A small audio embedding model, trained from scratch.
Model: 5.53M parameters, layers 8.
Training: soap at rate 0.0011, 8800 steps, batches of 256, held-out accuracy 99%.
Rows from block 4, named by matrix and row number. Each number is 128 + 24 x the weight over its row's rms, rounded and kept within 0 to 255. All counts start at 0. Numbers have three digits each. After the name is the row's rms in percent of the matrix's.
# f: spatial gating (model.blocks.4.mixer.f.weight, 128x128), inputs 0-127
f.11 109:171098106092143135137111165120091099092123159139112118113098153128161139097174101100107098131085092107103129164145106103088101127188145115094100121134127123138178172161156100130163131118096094145114158181094153131131110099147114135095107109126173173119135139147149118142169163136121127136126090131138143149139102109097131112112129155139122127149141138138127162121137154121137114113122
f.12 104:104152115109103161064125145147132098082100121152156106123134070128157135130137178138159110105104099095112159155159151110117098095056103118127098112094100126151144156183146146134129154137094092071110124151154150143137118108153145145125139114124118129068104121110123139126129169141112102127142108122114124123113086113096147118108134128113088122123094127121112133121138144111131114137105
f.13 099:167109149168129159146093128135157135079100040096153090157133136063113134147139162139111128112086094130098133142135197108132135152148142125147140109128114120133149152172150151117104135155149102119093133150134138123125151158149141125170145153135122109150130101132101134166115129132144132139110121127117115152150120160176139159155120123112104102126144141092100145118113176159136132135136
f.14 098:139093125154187138118173115165105123119090132073104116133116130145083117187132182125163098146107085124122126168090123096104136140082106128142113129089092119148156133126154165142137111146166138132116087091158130162114117128118130150135124130138143120112110162087092115112120129128167161145152141124124125105169121128170151150156141156110123120121137123116146115124121164146153167142106
f.15 099:118115144152141162140134151137143101099136118134095145097134134127109069143156167168123134091135077115103102173124100130163114164133058100090110118154091099142115159138163131165139149133128130137109170069100130154161157139121129160136164143144116131129158160157097079136145123122145124150119087101097146137118113106144160149148129095119122124106121097121133126116110149100098117119118
f.16 100:143142145107161155172156176131137131147080120122135083143149121125143115088143123118150091105104146070079116092139095110123129100125133059122171134152138091108131122137122118107101141100112172084111146160107090149122157111122129173127147140113121159182127159125137119083133139141083109088145143100101134098129109084124142124127109132122150116112104145110126123143116131117117115144158
f.17 105:142127119141134154113190160162158118105131068156152138117175123118140103123152124156133135123100126149111097102077128145144140134149152139135165141115115126119112126158170132118122147127097124125151063130179090091153153089145082144154125143142114133189169132157120122157126155146124090115160140136130104110150146138096151118143146170121121178149147088097136128145135127132135139148122
f.18 110:130143128137147104129087133176161128113106072086146146108091088109087094137155135098145160134123083118152086100109101109126106106134155137124096154134148125138101105122191118111138138142098136120131087082123145113127134134121121182168166118174164134126118149148149133144138127153106130075153123134145108118141123113146101082109115131115097097100127104100136122128131123085122168117121
f.19 104:113120161136162143123125116120111106110114115097075148117183103155124117144144162123121137118126101071123125101108114067137088091126154132169166102146140153148096096098123151118060151119107146113127125133064109137101163164149130144173127145141177161139116128179113143147145154132134169139128115121148182128155147122143132136102117124139139139135125118128117167118141131109134128109152
f.20 113:108099149098132165129129137124145158118118112116098127151141137078104163124092129146155096147121128135107116133138131105091144150124133154159204160125127169162168143140106099131102131131106130139141139151128092111140151165127133080103165141141157199148112118120160101152103122129151183181156147106127137126121159116146107131087105111131141155144095126162146166117147128138115088134134
f.21 110:089110128107106120154129118111129133157108137078103121108160105138076138145114119154109132150126093089170105095131123111085104144164131129119143185124111114157121149114119105098118124054094099131135140128136152104112118164163142129111118182131155185165150155142120129137111115111156135127158140137132144110118135131167122121113088063102150159117123083104124118107126153130126097144142
f.22 103:086118121126108104153139137077140147141184115124111097101164140147109052139144104067143117143102135149118122110144128145109129096149141125107102124179169125116122114168095078130124120108060093136141193155120104122129112131127142144080093086129112140169155127132100093122128143128166144130139160161143136134111100122116121148113115114121118143113103115114132151130112120122116124122148
f.23 105:156141092099117117138118107127125158146129151102107091094114166158103082068102174093097103143138140142133149132088138113129119121130169168159165154141153133120133113121133076112100103124119061095112135174167140142141137101150196156136108109125144088175113114112131113125118117089119134152112117141160143113103112151142122129116108127103106112138125133117116157156135144113145153146118
f.24 108:107175110141164117085093139118178121127143111148142111101128126182131139106066090161101112153123081114102154168148091126138121108106139164119140135129125168147133132125161167091117119118109121046131109144132149127111137132105065133121153122142085098110150171132149149140144117095160151145115104126132151146135145115134126111145143133130126139123130143172109122170162111116128152123128
f.25 100:122083169129124131117100113117120158119188115146123153110119064111173124130133083119154109129137131132150200141121124110101115100110139148106143152128106116160153142139146136141085077110105082105103116107172132105121143106121108168161155177101108128118107185138111152145147109088087111160142121097108095127112118135107133109137135149118155168149104117114114105122136138129125136116116
f.26 092:125105117156102104134152135150125102143104148158117105175122088100114141089159155085130177116130169146106179186168118159109128094086142140113070118141138088131107124110146126156126093111127127096118105090144168147136123124101077124118143148113090140136099120165143114143146190089091131133151141162112128140125114131149107146107123112118096138140126098116128104099121129132115134109134
f.27 100:148144118093126101074176129151113107119161132141138111129148135172099128137105094121086100161142130155153095150171090114155129091089110130169085080106150153118140134119123168133143121142090121099090121094146151120153169124110118107157152108111108105163163115150143099103165137135118108112119148129137138101081139124130119195126102105122106135170141147121133130130099127135108129109141
f.28 102:124121125145108135067124117178165160143101117126142120155135171144117097107134091121143091116140155113162130121141161157141126133148105128144138095077079158143167176086076144161123096170132094124111108152116169130151130184113141149119144137111125145089164116166121122103143133133171136103094130141100108120126115165139139150145103128133143126165128133107106137144125101150168128137146
f.29 106:123165113147128138126085106140098144137133136154176138104128159115112094090143124126130115106132127149162149152171194194126128096114086116153152111087088126143186128124101121131142141100154092080092103106139119083101124104143096148132108174180143131126127098139148136126095131147129136108094141133094094139088097139123133139131156138110142129136113153152108100145120134108126111124120
f.30 104:109144156170154145106124139147116140163116113125166152139115119155104150143158114139134118076131165148145146163140135157190162150120124151148160142144098132147131176161088133117103119129044112139082066075110107147133143120126122085143137103172130129141146107126098157098071130139122117153142104150118113114127131111123125113156113116118126129115109126171159128130146147141150125137121
f.31 089:093147146102127152143115122151127095130145152116154184127136078136109113117094123140122146143113089134142076165153117108125147152107175083113130145095100109144131139141151128073108122141132113099131100091098145116065067144141138127118134143175157151134112144145145157177115098160119116099129117124152081132130137090122147122155119104116176132146162119151151105121107119136150147121147
f.32 092:098126097154122120150191132131163112116141136113102142136162131175146146118141061127128160158138093094112126097154160121154127118131125120108144152166086091150166176169143100101108122125159157111103104107092144162134097106127170109123102118133166111147131125148137136139150106081098111095102103156134119136156114147118159119147099090112129133174145113124131161150112145132129160121126
f.33 126:134103143133127129117131096094176199157149145111083137161138175143152132104147154086128163134155136105115106125127119126118140088086111156153138146176120067078132191162136107086103119120153129106132121096072116134130117102105121156166161126123155142150130127116147139169134133118112137160102116124163112130137164134112108124130119133110115155147150135131112120145109136115105144168135
f.34 111:106121100098119158089128115088100107175121118129068102153147131107169151124104189127108146106135143132071099117117105166140119122095117133136159138130110090115094131170148136127106129152158109130156126145096096110147138122092096093148191134127125135120122122133123150167185133140086149174147099078130133094118116151100117113150132120123105125117149149154136096131113122139142131135114
f.35 107:097140142120126095131115137087080129156176137122136083069134111129122115132158102148150153098122159181149104107115097117144137111142121093145175123162129112115105109121151149099105093133179165111122124125114098151143143160116127084086109186133152133126167120133119115066108164126106135149160138134097128136116126125160141081090133121127146108089124110126151115092120142141126144124126
f.36 109:143138094139119100085130082139124120126149163166108145027088122133160160141132111104133140121126148145138107113116111108127160157116138125122136153138135154132097097095139149129129088136125184177124158154166107118087120126139120109109071143210136142120143171100102140135088128161146088112133137158100128108139151128119140117115133128135126155121145104123135129135108126128123139111134
f.37 112:153147165107144132087099145099128175098110146138137121111097106153146148136137141109117137109133153154162139119107096077109120168186094120090134144157133155145116157113157139143138094085148130141162136172161112132131144113091165142145076099183170181126122146145139120134137108114172114091114143184153135127149111135103136128123100105107139125162138123122140145119165139121135135131143
f.38 103:107119161137134187121090083159140132156140162142134167128110143122134139118106116146133139124110127118156125185069080089054124144157154133143144118101118143154119074105133115118135160112143149146135163137115121135127101129116121164105118091113134186126134135143115113149162129120133132077066108107166163141154135133116106126145099141136099118127130112097097131120163144132099128147114
f.39 105:146123134147147144158150124096131140118151136089134166156134107125123083131122067084133123121102110142153149175131072102082119140143150142109129156124132131130170139095076171160127128159105128123142194142108083126160121131167154139150149148095129141168121122133114126126128119107106138147115098077130192170124109097071128093121132137139138132112145141112130127138127119122143123121134
f.40 113:144124098093129088141176131122106169165134177150178128142105147185135125113139149093126120112163142122147179157168119085101074116137137170108117135146109095098117109115094140129176149123104147130140155158122124106155161130134180121154158140125117113140150145121143126123099118138117115113107120074083133174141136130111122118094127151160098110149114126143140148117153135123094101116114
f.41 101:103143104095096109088156118133127116145124106103175132138146135174141102128121159122160145127152137160128112150132191108081132107114161166136090085161124100138123120129157105094109141121100130150130157192171169104120172149139160149092133140109155095125135184127143150130125114105124113170171167138122117137156143138156140150121102120111156125123130119113163114141119130111114164143141
f.42 118:157080114138140121082129113156154124143160130100159154121126121140176093094119123146152094098140141160144165105129135124126116101058119156154134121102153141092086122075159153079096146119126116133155137129158158132154083147136117108154070119118157114091133153175157143145149173115124146151160147159128094109137143154112161148144122127138094138124109139124132124117119142113133135106137
f.43 102:119108114133110135093095100162147082122132113110143126130127107101153131090118152144201155094103138121138152145113106117143124118086067111141144112147108160118115111094126170132118114136171099149147170102131127115131157095160123133137136117155128151145114135163185162151181161161124119117125146119159087077107126139158116151128153091130142064146145132141116111106119121136122129127140
f.44 106:147154132124127161122094100131150145125123135138113106130169144116134157161125121142128152133098139152146147176133122163155103133118062042146162146095165129171135120120154155146108133082121137149127137143100137143127154137131132187112132141063115123113130137159139151121156152113167155092100122140131128114069088109136127167168143136145151086126129145135144136129133127128153142122158
f.45 108:129110134140133130151121113122142134165185151133122131092076181128105132141162112133147107165142164122109145140150102120120121120111103050079152173066084157117097124102107133129165106111083142160175139162111109147120108137160113118143139126125103096110071110108123155132146144132149168157135109099140147147116133107116118149126130114142150141151103106113117114158117157116113133130138
f.46 128:150138116106125139140137118057149109148176180130100083062053093149142069105130146134150138125141112115126122141134124114135102091131121125070074163142116106139121124107120124115131139128145095102170129135146149143145139114136170134160166115076124093106128107129119111118125144115101129108122130096087080126140141115142100137125164136120153116120154118117121140151094129118126137126127
f.47 106:122145146122138158153141097098075132140115144162151112107066063090140158087119154158151127143099140118135140111148106123135155122090141119122072147198149111140130145135119121113121150120101138102107118170149139148161120145131121203146154123122067102095087126105119104114113118094118100102137117155101110100126149140123099117132156151142120136131141139144120123145149124109133149121110
f.48 108:079129166164109125148135112095123077156150136173121130116126094106112136145117128103082140155169104121119148141120107117145099128129130148068119051089127126128164104140108126119135090141111183152168113125146145157167127161130115088142170157167101078118101138110120150107111102100127107107117111143120132074140149125133122089108117136143135133089124137120121126136143138127125139099115
f.49 116:096099108155118087146170121133141115095138156174161153167154109118108098135172092151114110142167143107109132151157152118120106100141154144137112102081083168088137148172136090125121135119129108159148085095114167136184145164161130139176148154159157136106143162158104160154111138126113137102099138116120119148112117116142130136101117154120117114142125126129171135132147148156118139141131
f.50 101:122113114125151117138188187109117141127123136130124159158163133084074078107122159148160118085137140120091096116177162142114095106109158163150125113115096142098115139131163093118094107113079093146173123091112146150143148144157164146111137151101121156165140133134161161140176110142139137106119113145104114123120091127143132144126115137153164120151116108110130144130137155136148127102119
f.51 107:140069112095148145115123166158090116138150150148147102141128146116117096126081127170157158107085102190134083131148173175165134117073109112147170125114129111142135145170116096122136122128116117114126148135112113132186183164168141156125144132106130134155158143114137157143186155092144146144138107137141136110120114105145125123119128115114150141107137126137096138132149154149124130109133
f.52 101:155119133108095127151127119192140059093110135127126120095117150158164087110133109130120133139082081172151123147107146164113157165120140122131117171139082102109109117165140172145126102109092086129118131116140109103142108121144176168124148115110119180140148132118125145115099183122106103113099135090136137110106132115119156117110144096097141094104134132121107124111134145158136119111110
f.53 100:121127133121083093182137083124181115087115134155136109116103140097138120128091123134089097164111103102147154169157165120137115117130129146171132081142135153137106142120140137138104160110159143140129078125132131136119121146130158142148119171124087094111077111155156075122099156163155112149117171118127114107143121102068116115100113122158124106105101129146147133143125124157111109144106
f.54 107:190135133131154079129157144112118182134124133143135105129084106140104128128142132162142119117145154135092138169128150140147139168163150089163120099083135176148128127112124185133139121095123125183099121112142126132123114119113072109146173140152133117094104142160179139152115107147134149087165161153125121123104134096141113113141135113136111134089118121106162160148121110133164149144111
f.55 098:164154098118152130122111174107128139093072141143164134167107086105144114111171104084144146129139111140131111121129134136124128143134141131139121142120140113120066089115091106135151150145103097151118140084127112127115093061126077089144132157149181162097096125112147129129088105125109157122136111186152153148105111096105118128105141106139136114103120118119133099153133110101154129141112
f.56 109:145171151122103126112122085148123125118153149179151142146156125088154140139128154099133168181151105137135146082083112132169118091166160157135154179074110059138146103113140103110151154152147119097147117138128127101136108117129127079090119140102127118132116136111179157129141115103085139154157126142163156141101129091125115120111084130141123119140135126132126117160127147127125138137141
f.57 101:110141120124135130117158082110159130126134138168112101138131108098077111153163136169141143178169112149140108145122109134147137107107111129175126130120132079110134097114119146093154150119107108078110181097103114104087131078081099138130063148138129165154110088117163155129143109108105104125144151155173151145121143090105120119145107116122150117144114150125103123147129118103102128122118
f.58 104:124137101165133186140089130109136138111117129120132104154137142107138094098139152149132130129169142169148104152143098123125113118114099107137133150146120101120130092123119104130085133168121136130065071178128095125102107123110084149134061049104150109118157126131161162144139134129134095110146169097120127115112126141130168150172153103129126117157129143143126097133095127140124119129123
f.59 105:120144093133088116130152119122105157126101116119117115113132097098099145099088153144152155157137143149159109117192171117148144108067091094126136146148107121128112092103174116135105110160139159135082064088177133100112121161142103125132146143100147110152120128143130105130133101135168128118103146145093134155120090114137142153142165144128132141153144106113127123136107077130122131096165
f.60 107:132122098087107109137156112121114142151152154125133092129145171125109076145097101111155130169118143146194137127151169135115133152096092117109121145134132141114153122050089090119113101081126179117162116092127137092085115166112165107094117126140106107108109139175133140132156104113147137167144113132138142101137161146113126119148139134137155132109173132139131121145116119128117106093128
f.61 100:111117126103108109095146157197116128111146112079106135130132163151119127112159134123116149152142125120147133109094157201103105155174085114091068113142145109137123121087102147147158107115086135128125135135121136169082084131155122138082121150176138101090131116143126104103106148142125108137161135092158144125146138134096089108147134118108155153094133133151128117149122147125111117132130
f.62 102:135118140176103129065089087128142129102171151076118105127099117141155107088120122100130129184188165154159157123148117161184177166184152154099142091093135103120120145131130112156145135111089125120120135125126103131189108104131118131136110094157176087093140123120138140132154135129132131117149132109134131151119141113150110128137154137132152149139122145134141124128126138127136132139122
f.63 110:098131117145171102121067091102140117191149126121100134140102115133124123106111123146114143137177170153156154162133107115157187135153165133123145118112096116076143139152107134098159108137103072113140112144129116092181171132109139133162145097157133151108123092088104126141115148136121135127120161135137138142141165131128091108131140168139143162147130117114144154110122158164114107120146
f.64 096:138108106130158149083133114097111097138126114148128109097142117110165130102121105123166111146113144149186183114139159139140159151122160116124179180143138109082098156142140115090117122140122116064116126156130104143120149151092145153089140136137125149113108107084087120128142094143100118103121158126127145128182128133118104091139131141122106130121177118099156162116117136136136188128136
f.65 116:101124099107115105158130103095095131131100114161142139112128155115102111097092144115132156148159112170139131140099145124164117152161148148153130129135127132142076145153148169158088076153185124102076087141172154133126121190151089114090096109159139117139153117141134117133125141136132098104124123162171125146162150151130133101110121105120138118139109136139112168109116137114114099140173
f.66 094:144114156089109119141134116154100102128141146121140182144108141138175147096102138132124167097166131126188163127150088116141130133165124118165160152116167133134121128104179124170138082082132177144100072116156176139120152130137152089153106104126148148095132103094148139119110112147127093089136136147129161151146143156138115106100124107107094122114121142098116129131149116113128106138130
f.67 101:152106114098076104146131128156108086123172140161165117151151080085134179101105081110131137142158161133130150128135098120133106101120121150104127136119123172110134132120139128162191120114109156170143087120119175182112139136143174172106104069092094123109117114140101142125131100114145136110126116090149139138116137149132109090101102117106119128143130125123113121112108123119142152141142
f.68 108:130143137116138142129131146142111102103112110097120133109171122105086134125117094114076127173161134157158124158109104100109133144148099131155104121146162112155136123119095115132164179169104110150164119096107065121206149092104136106141097103105127152161135110123150145155160138106121108132121140137156142136143131125133137109089101120124117139145126087114136120073127096131121101082095
f.69 096:133128145138084144110166151119152177086106120139118143175153163167110143134127100106068120159148149119172132141164144076101117130141118114086104132133138095130096126116067125126163182134133110085163159108107134099117158133124105143150133120101117087106166158114128120159160152134116129091148135108101127096114130123114151157126132116121121114121144107100176140111117131128152110124093
f.70 103:134088137136123125133151140141138140130098087149159173149115153152147108163112149125080086112128145123121163118160159135079121120153170150168118127109139146124101122157100089105168127163149126123115119104085128053088148138144125147151143159110109157083154156068115142151146103137125076099099127134151120110120158129123129172141119148114102129135140134115132157126125119139134141086122
f.71 106:081111096116136116100135162152116124160107121118114148132104105135142129169121120168122073127124127147142166144101120184150130125099108134105134153120129137153092139142127123122103119143204124110086144109101112093088088128157176110120148127077110127106108152130108115118173124152172123114135087126135098110121151070128133168136155172163144122124118137139123146146165127143157134114127
f.72 116:106078144101144129117117160158150152129148165091104125155153117131135152179108130134100127130080149117141124154142142111167125098093053152120091110123124109135179137156137154097135142119120167110115120159127095073115067055130155140139123116152093120135103145163129087120126135136122099110126121126120121144127167122091139130125142136151142102101112125116133134110162088146129120132146
f.73 091:141107091102102131148080101082153145100096094090121133187156153134097126174142124156086104141157149117131096129147165105133152125135134084142127144156095086087084121103100139114109147119150179142111129155126135098162139135101181158125179151116107060121108130123141140121128108154115109122144142151130119151118153136124157142146131109160150119136116134115141124088139120134120139125141
f.74 110:115144115105119114104109098113128126125115102115138106138139150126150136121096165137105128064073105120155137065112151161128088146177166090108145119071163154142126129163118083123094091171140171105129119160127180129112122102142111161137159109140142141089075102137119131162117135142130109129139149184135128133162108087130132140140135112119156123142114125113123130094126124141123141123116
f.75 110:118117162096101120123126103109124087156150129132129167146142115161135197180142111128162114108149150132105108141138186141147152108097130146111102157156136093149120103121123077119130115117161136145139104133099096079139100127153083156174119147143097161121043076108138153130142127099126125158133123135124124121127133152123151143128171119107154143165135108148117122128123159122131121144132
f.76 121:095096114137092093137141114084097116144137117142106126131124139122104152192154159090135120106128095131143156112109156154165164128094165158162130161138112117101120099132126127102103107117187155141168134119152118111136138079127088118098179140143159146136098071049080094149120149138144117139143124153125134156152104129107121135104126144128127104122141147115114115133135125131139117113123
f.77 110:119112138146120093116128119121098085132113142136114111142127126146116111135190122109062108122139132119141154131102097130153152170111129142166152128153159129089117140147149137151144113092171148131103133102158148171120139120085077062108098109142132136118147072071056104151108166137148116157108130130103118095102107120146107113139147144125134146121134158115132119110128126152126107120152
f.78 114:132130125093135145121068170151140094121151142148133114137147131130151118110177169148141072099159078103117106131086097104146144120130161151117140143128150153121115115144130107106116118091083136195130132127143168161127103139130112063080116101153151147126150072099093094123127157138149185139116126101124136146119124129154132118098089108110114143129128121131116116135132109134111141137146
f.79 111:143149114124128137144128160157080142103120129136169147140107119128111141115117150142109106118126136112146100126132124100090128082132134144131143149139117159180145142143153166115136191153138095162149115137107121152124109094165124078078063121043114137107131114144081099104116134153143174175150142094102132127117126111140133137142107113109128135109120144158148140147176131144119118149124
f.80 116:118095136159122128146153121147126116124133138167182157135121084140114122151156118128130092133076127145126120137125115116102128145146124165161147167195190096077134113133139131137076124147115110119122144131113130150149126103115170111093103059118077123122133144138121127101061105142154137140140122138150143140133103131149154129104105085100149119086130132113154126143128120107104151126090
f.81 117:139122109085126158161165167120141171122121183129158131182137153132167126084100134097146146139104081112123147134131120134098134097132134127144116142151168108105144129103132132107100079092162132136106127142113130121134148118089140171121110114069111101094186157146093128129112088129126158146136143127160165160118123152165146160128126079090109132120126137154167121123145118131111129129126
f.82 109:137121137124107138136120153174102126137118189135104160147170120132143155110116124120144147132159124083116133125170121105139130126093118137106150109122155202128087141130117129109103108091113175149137116148115168112095134107117137160204119151113084085049134126160143150147135107143108141175155120130112139119090087148135135133134129138125139095122107138108154148107131133144137138133131
f.83 109:140128144110108113129116141172161124176155171135112139167137201146126113123154124124120153124114104087119158133127125159101128125136112124147134096146112167132123092124101131171063098128117066125161137107137105136111111128136110103168171141168133107076071105123125109112130136136093139135145162160112153154140145129152135091127137162110111141082115157128128143147147130143116123120090
f.84 099:142132142156110112072141171136163112136125158069132135134159164159118114157169130125130114142097130128121100138142131127136111128126156079129170123141114098112150052079111095106131122139134098071137185128113151137119125112141081106128190157106164143076100117141131137117132129150132106130126182141145108102135134102097161117114144106152130112142140121130130144150130121112127130099123
f.85 088:138111121125109150133115127150150142118069130126130139157131143108141110139156203155109132150101134114054108067096130140113152090145151139102141178140147134117113150124131153104095163132101131139099151177134115149131106147149098097141112140152127156156109127122117127153133063158140145128112163117174140121131133126078141155164133134119161119101130109127100106117102141133141096148093
f.86 093:126105158158152120126174131127133148160141082111133135109118138162068098123113171194144111170120104167094126110078118087126099177131112152156130164161159123129133161147127136138109132161119126119132129143159123107138110127107125075117101137154115120200154098121119110083136125133139104157171151154166123154147112149123106142126157137152114142171127097137133123121115119130122133129122
f.87 088:139132114170118099162111148148147126109180115128085139114134140133074088087118161167204130095131115120128161088104125137152136123153118132135133105118138142122104130137102115112132132167150112103150092111126135107108100092071106110057133104149149100146158133106120085100112109109131130133124165160134149077152118110120130086137110124138146144135124121132114130134115089092091122125127
f.88 098:107168150133147174153129159142144167109103146136088103123121087120153091082148108127150173133110124118089128127109123119152091109143143159147116107121108122187137155113146129100104145124150148148113133103094097127101126097042081122139140160133112110082177145164132114105121146101166098113130133178157160124120124118102142137147131141120138115101110125104091107137142114131126127122124
f.89 096:148143121137100148147172128153124142140080109119137163078142100127158155095099151120138174179147126097100098089131095132116132102112105144105145102103131102126157121127149137136113127114117118151143145141112090125099077114110102102099144114150099127138110177150155104154073114118119145158122167125188145160098109123093095092101117156124140146097154137160124105092135114131146119144140
f.90 105:155105167122105127152154162129141142124108070109144167099135146123073134146106113147153172134172129128098112137095070120156108139131095103171142110144123103117136152138079129151140095118159079109117142108084089087136087106114100121100122131114136122162120109154120109118132114084131120139088118087107187145144119100162124139131134157106113125128135148154152145123112150120109136147139
f.91 110:141145150141138146116104146124129158133106102142125140154141130138139128121194076101136143123181171126102089109133106107099108156173173102127135133158113108105179166142131152121178146103112127108120117112091093065110099087112140113151124141149088135083132099116140087090151145126108128148144157134129130178113142098142111127103078138116103136130131138145126160128119134100142141143116
f.92 100:121093136121164166167103109122145126109117126103102145136159173178139152114162144116138130145147159192103148095161147115100125136147155107140109111157128106114097150155136126076099140129125170116101118130111149124100125085096094138136165137187169123115119122093088132097080132131127094142133140119162138130189142125118158142142111120141162099101129118127140144124150149134127146141090
f.93 099:133112121148135152149135136121130125142114097103093138093116152149158142108122147164122109183139165187151149144119149156141128107159166172105163100150178094094092116138131136153109163158115126139151111152130107104110115112105112118118152181108120170092125096166111104142133099099172120128125144126096144095104172183152146131144105148098155132138122132131096147125126117143165135123102
f.94 101:144147147117162162194144149092106118139109105145119121080131137118148175145136127138180095108122132107111109087135111130134125123119146139144086106097152154125128120137150147170188176156127097141152133120121099133089080076120144129126110152159100178153121136106153104126142155105132142172136098147092143103138137155115118093147127116132115154161089105158110135123127113124106108147111
f.95 097:140170145153124094188172155124108147140131135095145136077111124117099156153161162167151126125119131111105135161184160141131159129164165149113128120115115168154096092130094098108104149140134086068139166130113100133112129100124115075132115135127127140176109095119084101105116144148099134135169135157140103130114140117142141131109151140151149142139117113156098130125154153116116114128106
f.96 095:129184146142161131164158192153148133134122146112119186152115126125105096111128130118141131123109109141086105110119182177124149161102146171121101093100127110160164116115079133102100147112139167124112136174141092118142120088124153132115127120134147160137148158090119086096119119137172103111129162163136131121124096118119151144112134141136176146147152140105120100148112149160123131125138
f.97 097:152138147120134135143103157164151144101107115149149150153151135093109093072160125118170145159158117116127135118090124142116098146132106113129084067096118104121147161107093062140120102113119131149137095099158116111129142111120133124126139164127136129173117130147075100119110087145133167137106111164107091107119073135145101145135100095126118144157142170144106143103135124132158114104106
f.98 096:142147137168122128144109112124171156114121081137132131114152129080101104169140128116108125116134112118116125115121130126138108124147077135146138090090091100150112172128125125112113130139140132119154132146170176129095125135121126150147113131107111109140151143149132048089119102104128135140112134081184120100101123108079105115149104126144115143205163165171129095139131115123145113160116
f.99 093:145161138167143131148166086086113127161135081111127160135101135143139109134137118177149132077115093108121109097109124115125154126129139137119155128101144108103092129174119181161140143099125126138136078088122134137137106138132103105124123142111116113124119159131132145047105105061150136179154122139134139113071101074136127135106135131118111137135153136106117115156142139136128113152150
f.100 089:163152131175132106148153139125140134157148136104085117151163148144127150097116127122148143108085062113123133162129087127120104137119131173119140103127125124118075138177156135183178176142139130124157115088087104146139087080121127112127119133134145123114093134126106108118072129093141153155116127127127159129156098104070129105160141166165118129140137133154121127109121135133115127142130
f.101 096:130178142155152154136152160116109160080121118145117118098119171147132172141123092114162133113124104102114138109143162108127094110142106183149153114130144125154127105112126158108159148160197165166134105127081076100118124123094129126099116160124123106117103093134113125136131094125147144154135101117098133148112114117081100132124121203158142144123118146149146094124143140114101128127118
f.102 091:111152169140115132130129160157144090118091115174126122087099139165131156150148098077146168151128139118056119163115120123134134113139149135174160135163128137120130131123146136178140140143155211154174107126115067102108149121114094129135147135154129144119088100155115136125115096089139138133167158125108132118141122113103150151145134116165131119118162122157121113121136123127120116157120
f.103 096:158093124109074129110131143126188174090147090166148181142123118130157163143153151123130149130137111156100118098115116153152144131109142146166143149149116130134115173131158147105168084110111161168138116155129104096132109107095143124149107108130163149124104084091130142117180101129129146132128162121126103103101094104111138147173153163143169163123144119112100096130129129126141125136124
f.104 089:131133129123109113114108143139132150116128126131186127173132133132161156156187141161123145116125109137146125082097143111108143124129108139187161131128107144164122158151124142132152137148145110118156149159088105118096107093130114144119128113132187154144108145099110132118162125079132190181084128112135102135106119114142079108151142181136087135113124102171097114103101130114110123145126
f.105 088:145110119101116115138126118148177166144087102123100164144156147139149095157177153128165148168129156139144149137064110155137119147119124123120143165182125114130169154135144150105165118157138140119128119138130097133081106107091136103139106142107134121123128090110134088134117157154130162172144131110110147114142065120115127149130118139145135126115104122138101089136129116083094085089096
f.106 089:171131111108129137137136117130151129128111107135118131144167184149177149120143189166133164154126090122144129148138136136161108110123151136162173171146159130121134173145145145103110143129134141147148116146117091102125124122106108131136142155132104139119132124118153123099134102106113185164175125077109082118101159118107123140078109127157165121131099085144115170148168162131146140161127
f.107 088:122083081118100129142157096110113119138103108087131109137130120209159145139121097154141122165122138146130142123148115090137137091115142150124132138156129169100110123165141127110154096134112088127117121171153132106087157106113117080111110096104136150127114110162124152121148167146135134136148166113085132120115086100142056124132134141099152174136144123154121131130096127121120136092091
f.108 087:150158121145140135097114129107133112134123088107085108123112118138162177151143101148176165167140141141147154151140131153097116152135141140140101168134113152173137135131133184115142149136138136147181172155121105156108132111139142091106143104133116135079096103100093162130154140195166133131155140144118142165150114105113133065096131151107104112109122125118091094129118147139122115125136
f.109 094:123187127117109151139141134161122116159127137111090094122136103102132141119149095137150167138115167132157137144119157143152109122141125191154127146154093118153135129133116155147140124164138143140121161144120140091146118120106147128119069105114104105179109125125142159136151089138161161136108146156134128115136117085105167149173091110121098147130140163181148060137154112096145145144154
f.110 084:094173156161129117138140144143171192142093096131123107110138142119100124159137114134122141137090117144147123112179117140142161124135160146157112152152121098123117123117116143143137127110120126128132128172136159163099137096087126167152111102120141109119093126121123107164123114064099135137060126131142136138116125099088114094158162140076132084165148130153171146113112109131124165153135
f.111 085:125142125127124126128126138133179150140166146130152113088128175138093065116127119117095133128132093099142110099137156125120145124114114147132117092123126120123075095104101096157159105103093134112111073134119124148154151132136122138138110150095103137115122156135134159155099114116042130087092106115154159140126131184102112084103151164135093140095120103162143129146114118150141132132108
f.112 087:120135138125127137157145133145140144122185144125135143133109138159141141123155117113101140158138111102156150091070099127135147115144139157142075095131131134128110122116107120145175138100109117128143103111085129144156149115130115106140122114128080130116119142114124128157129170116089076121117111078113176154133119122105141115124066177189161130117141106106178182140139084151126111103119
f.113 083:095114143187149131129143134094112150134132175134116122132104118131151136128161151127151098166180124134101122138084097130134130154136117125111166127154135129134122123131135121095124161157101160144150106115112098103141141124136141127100133143108120166125131113096125145127126128136126110092102119116106110182116107178101087108086099124200174168132167102164134105138161165139189117123148
f.114 082:111112087143157134140112148119110129152123134182137146130138122144164144134125124148139145172159169094115112132120095105114128108124150127124132126113153130149119106113136112092080104117096104136133113106091119130120168155168144120132075133143121121109135163172170096136143109116104120109060111106110092131112131157164134099112145122152177166168079107098155150156167095114120134168118
f.115 080:110165144103123159133121141201127104101121130127171163107081123114126148142142119143141151143118195145094097099111119118117146121135149146142089146143081106153107109156123146139138116102132133140158109098097099115106146165123152146179148116128089099091141120128125128120119122151108126094100118098100084135143136128120115120097105079134152181163121103170153165133118148122155144154122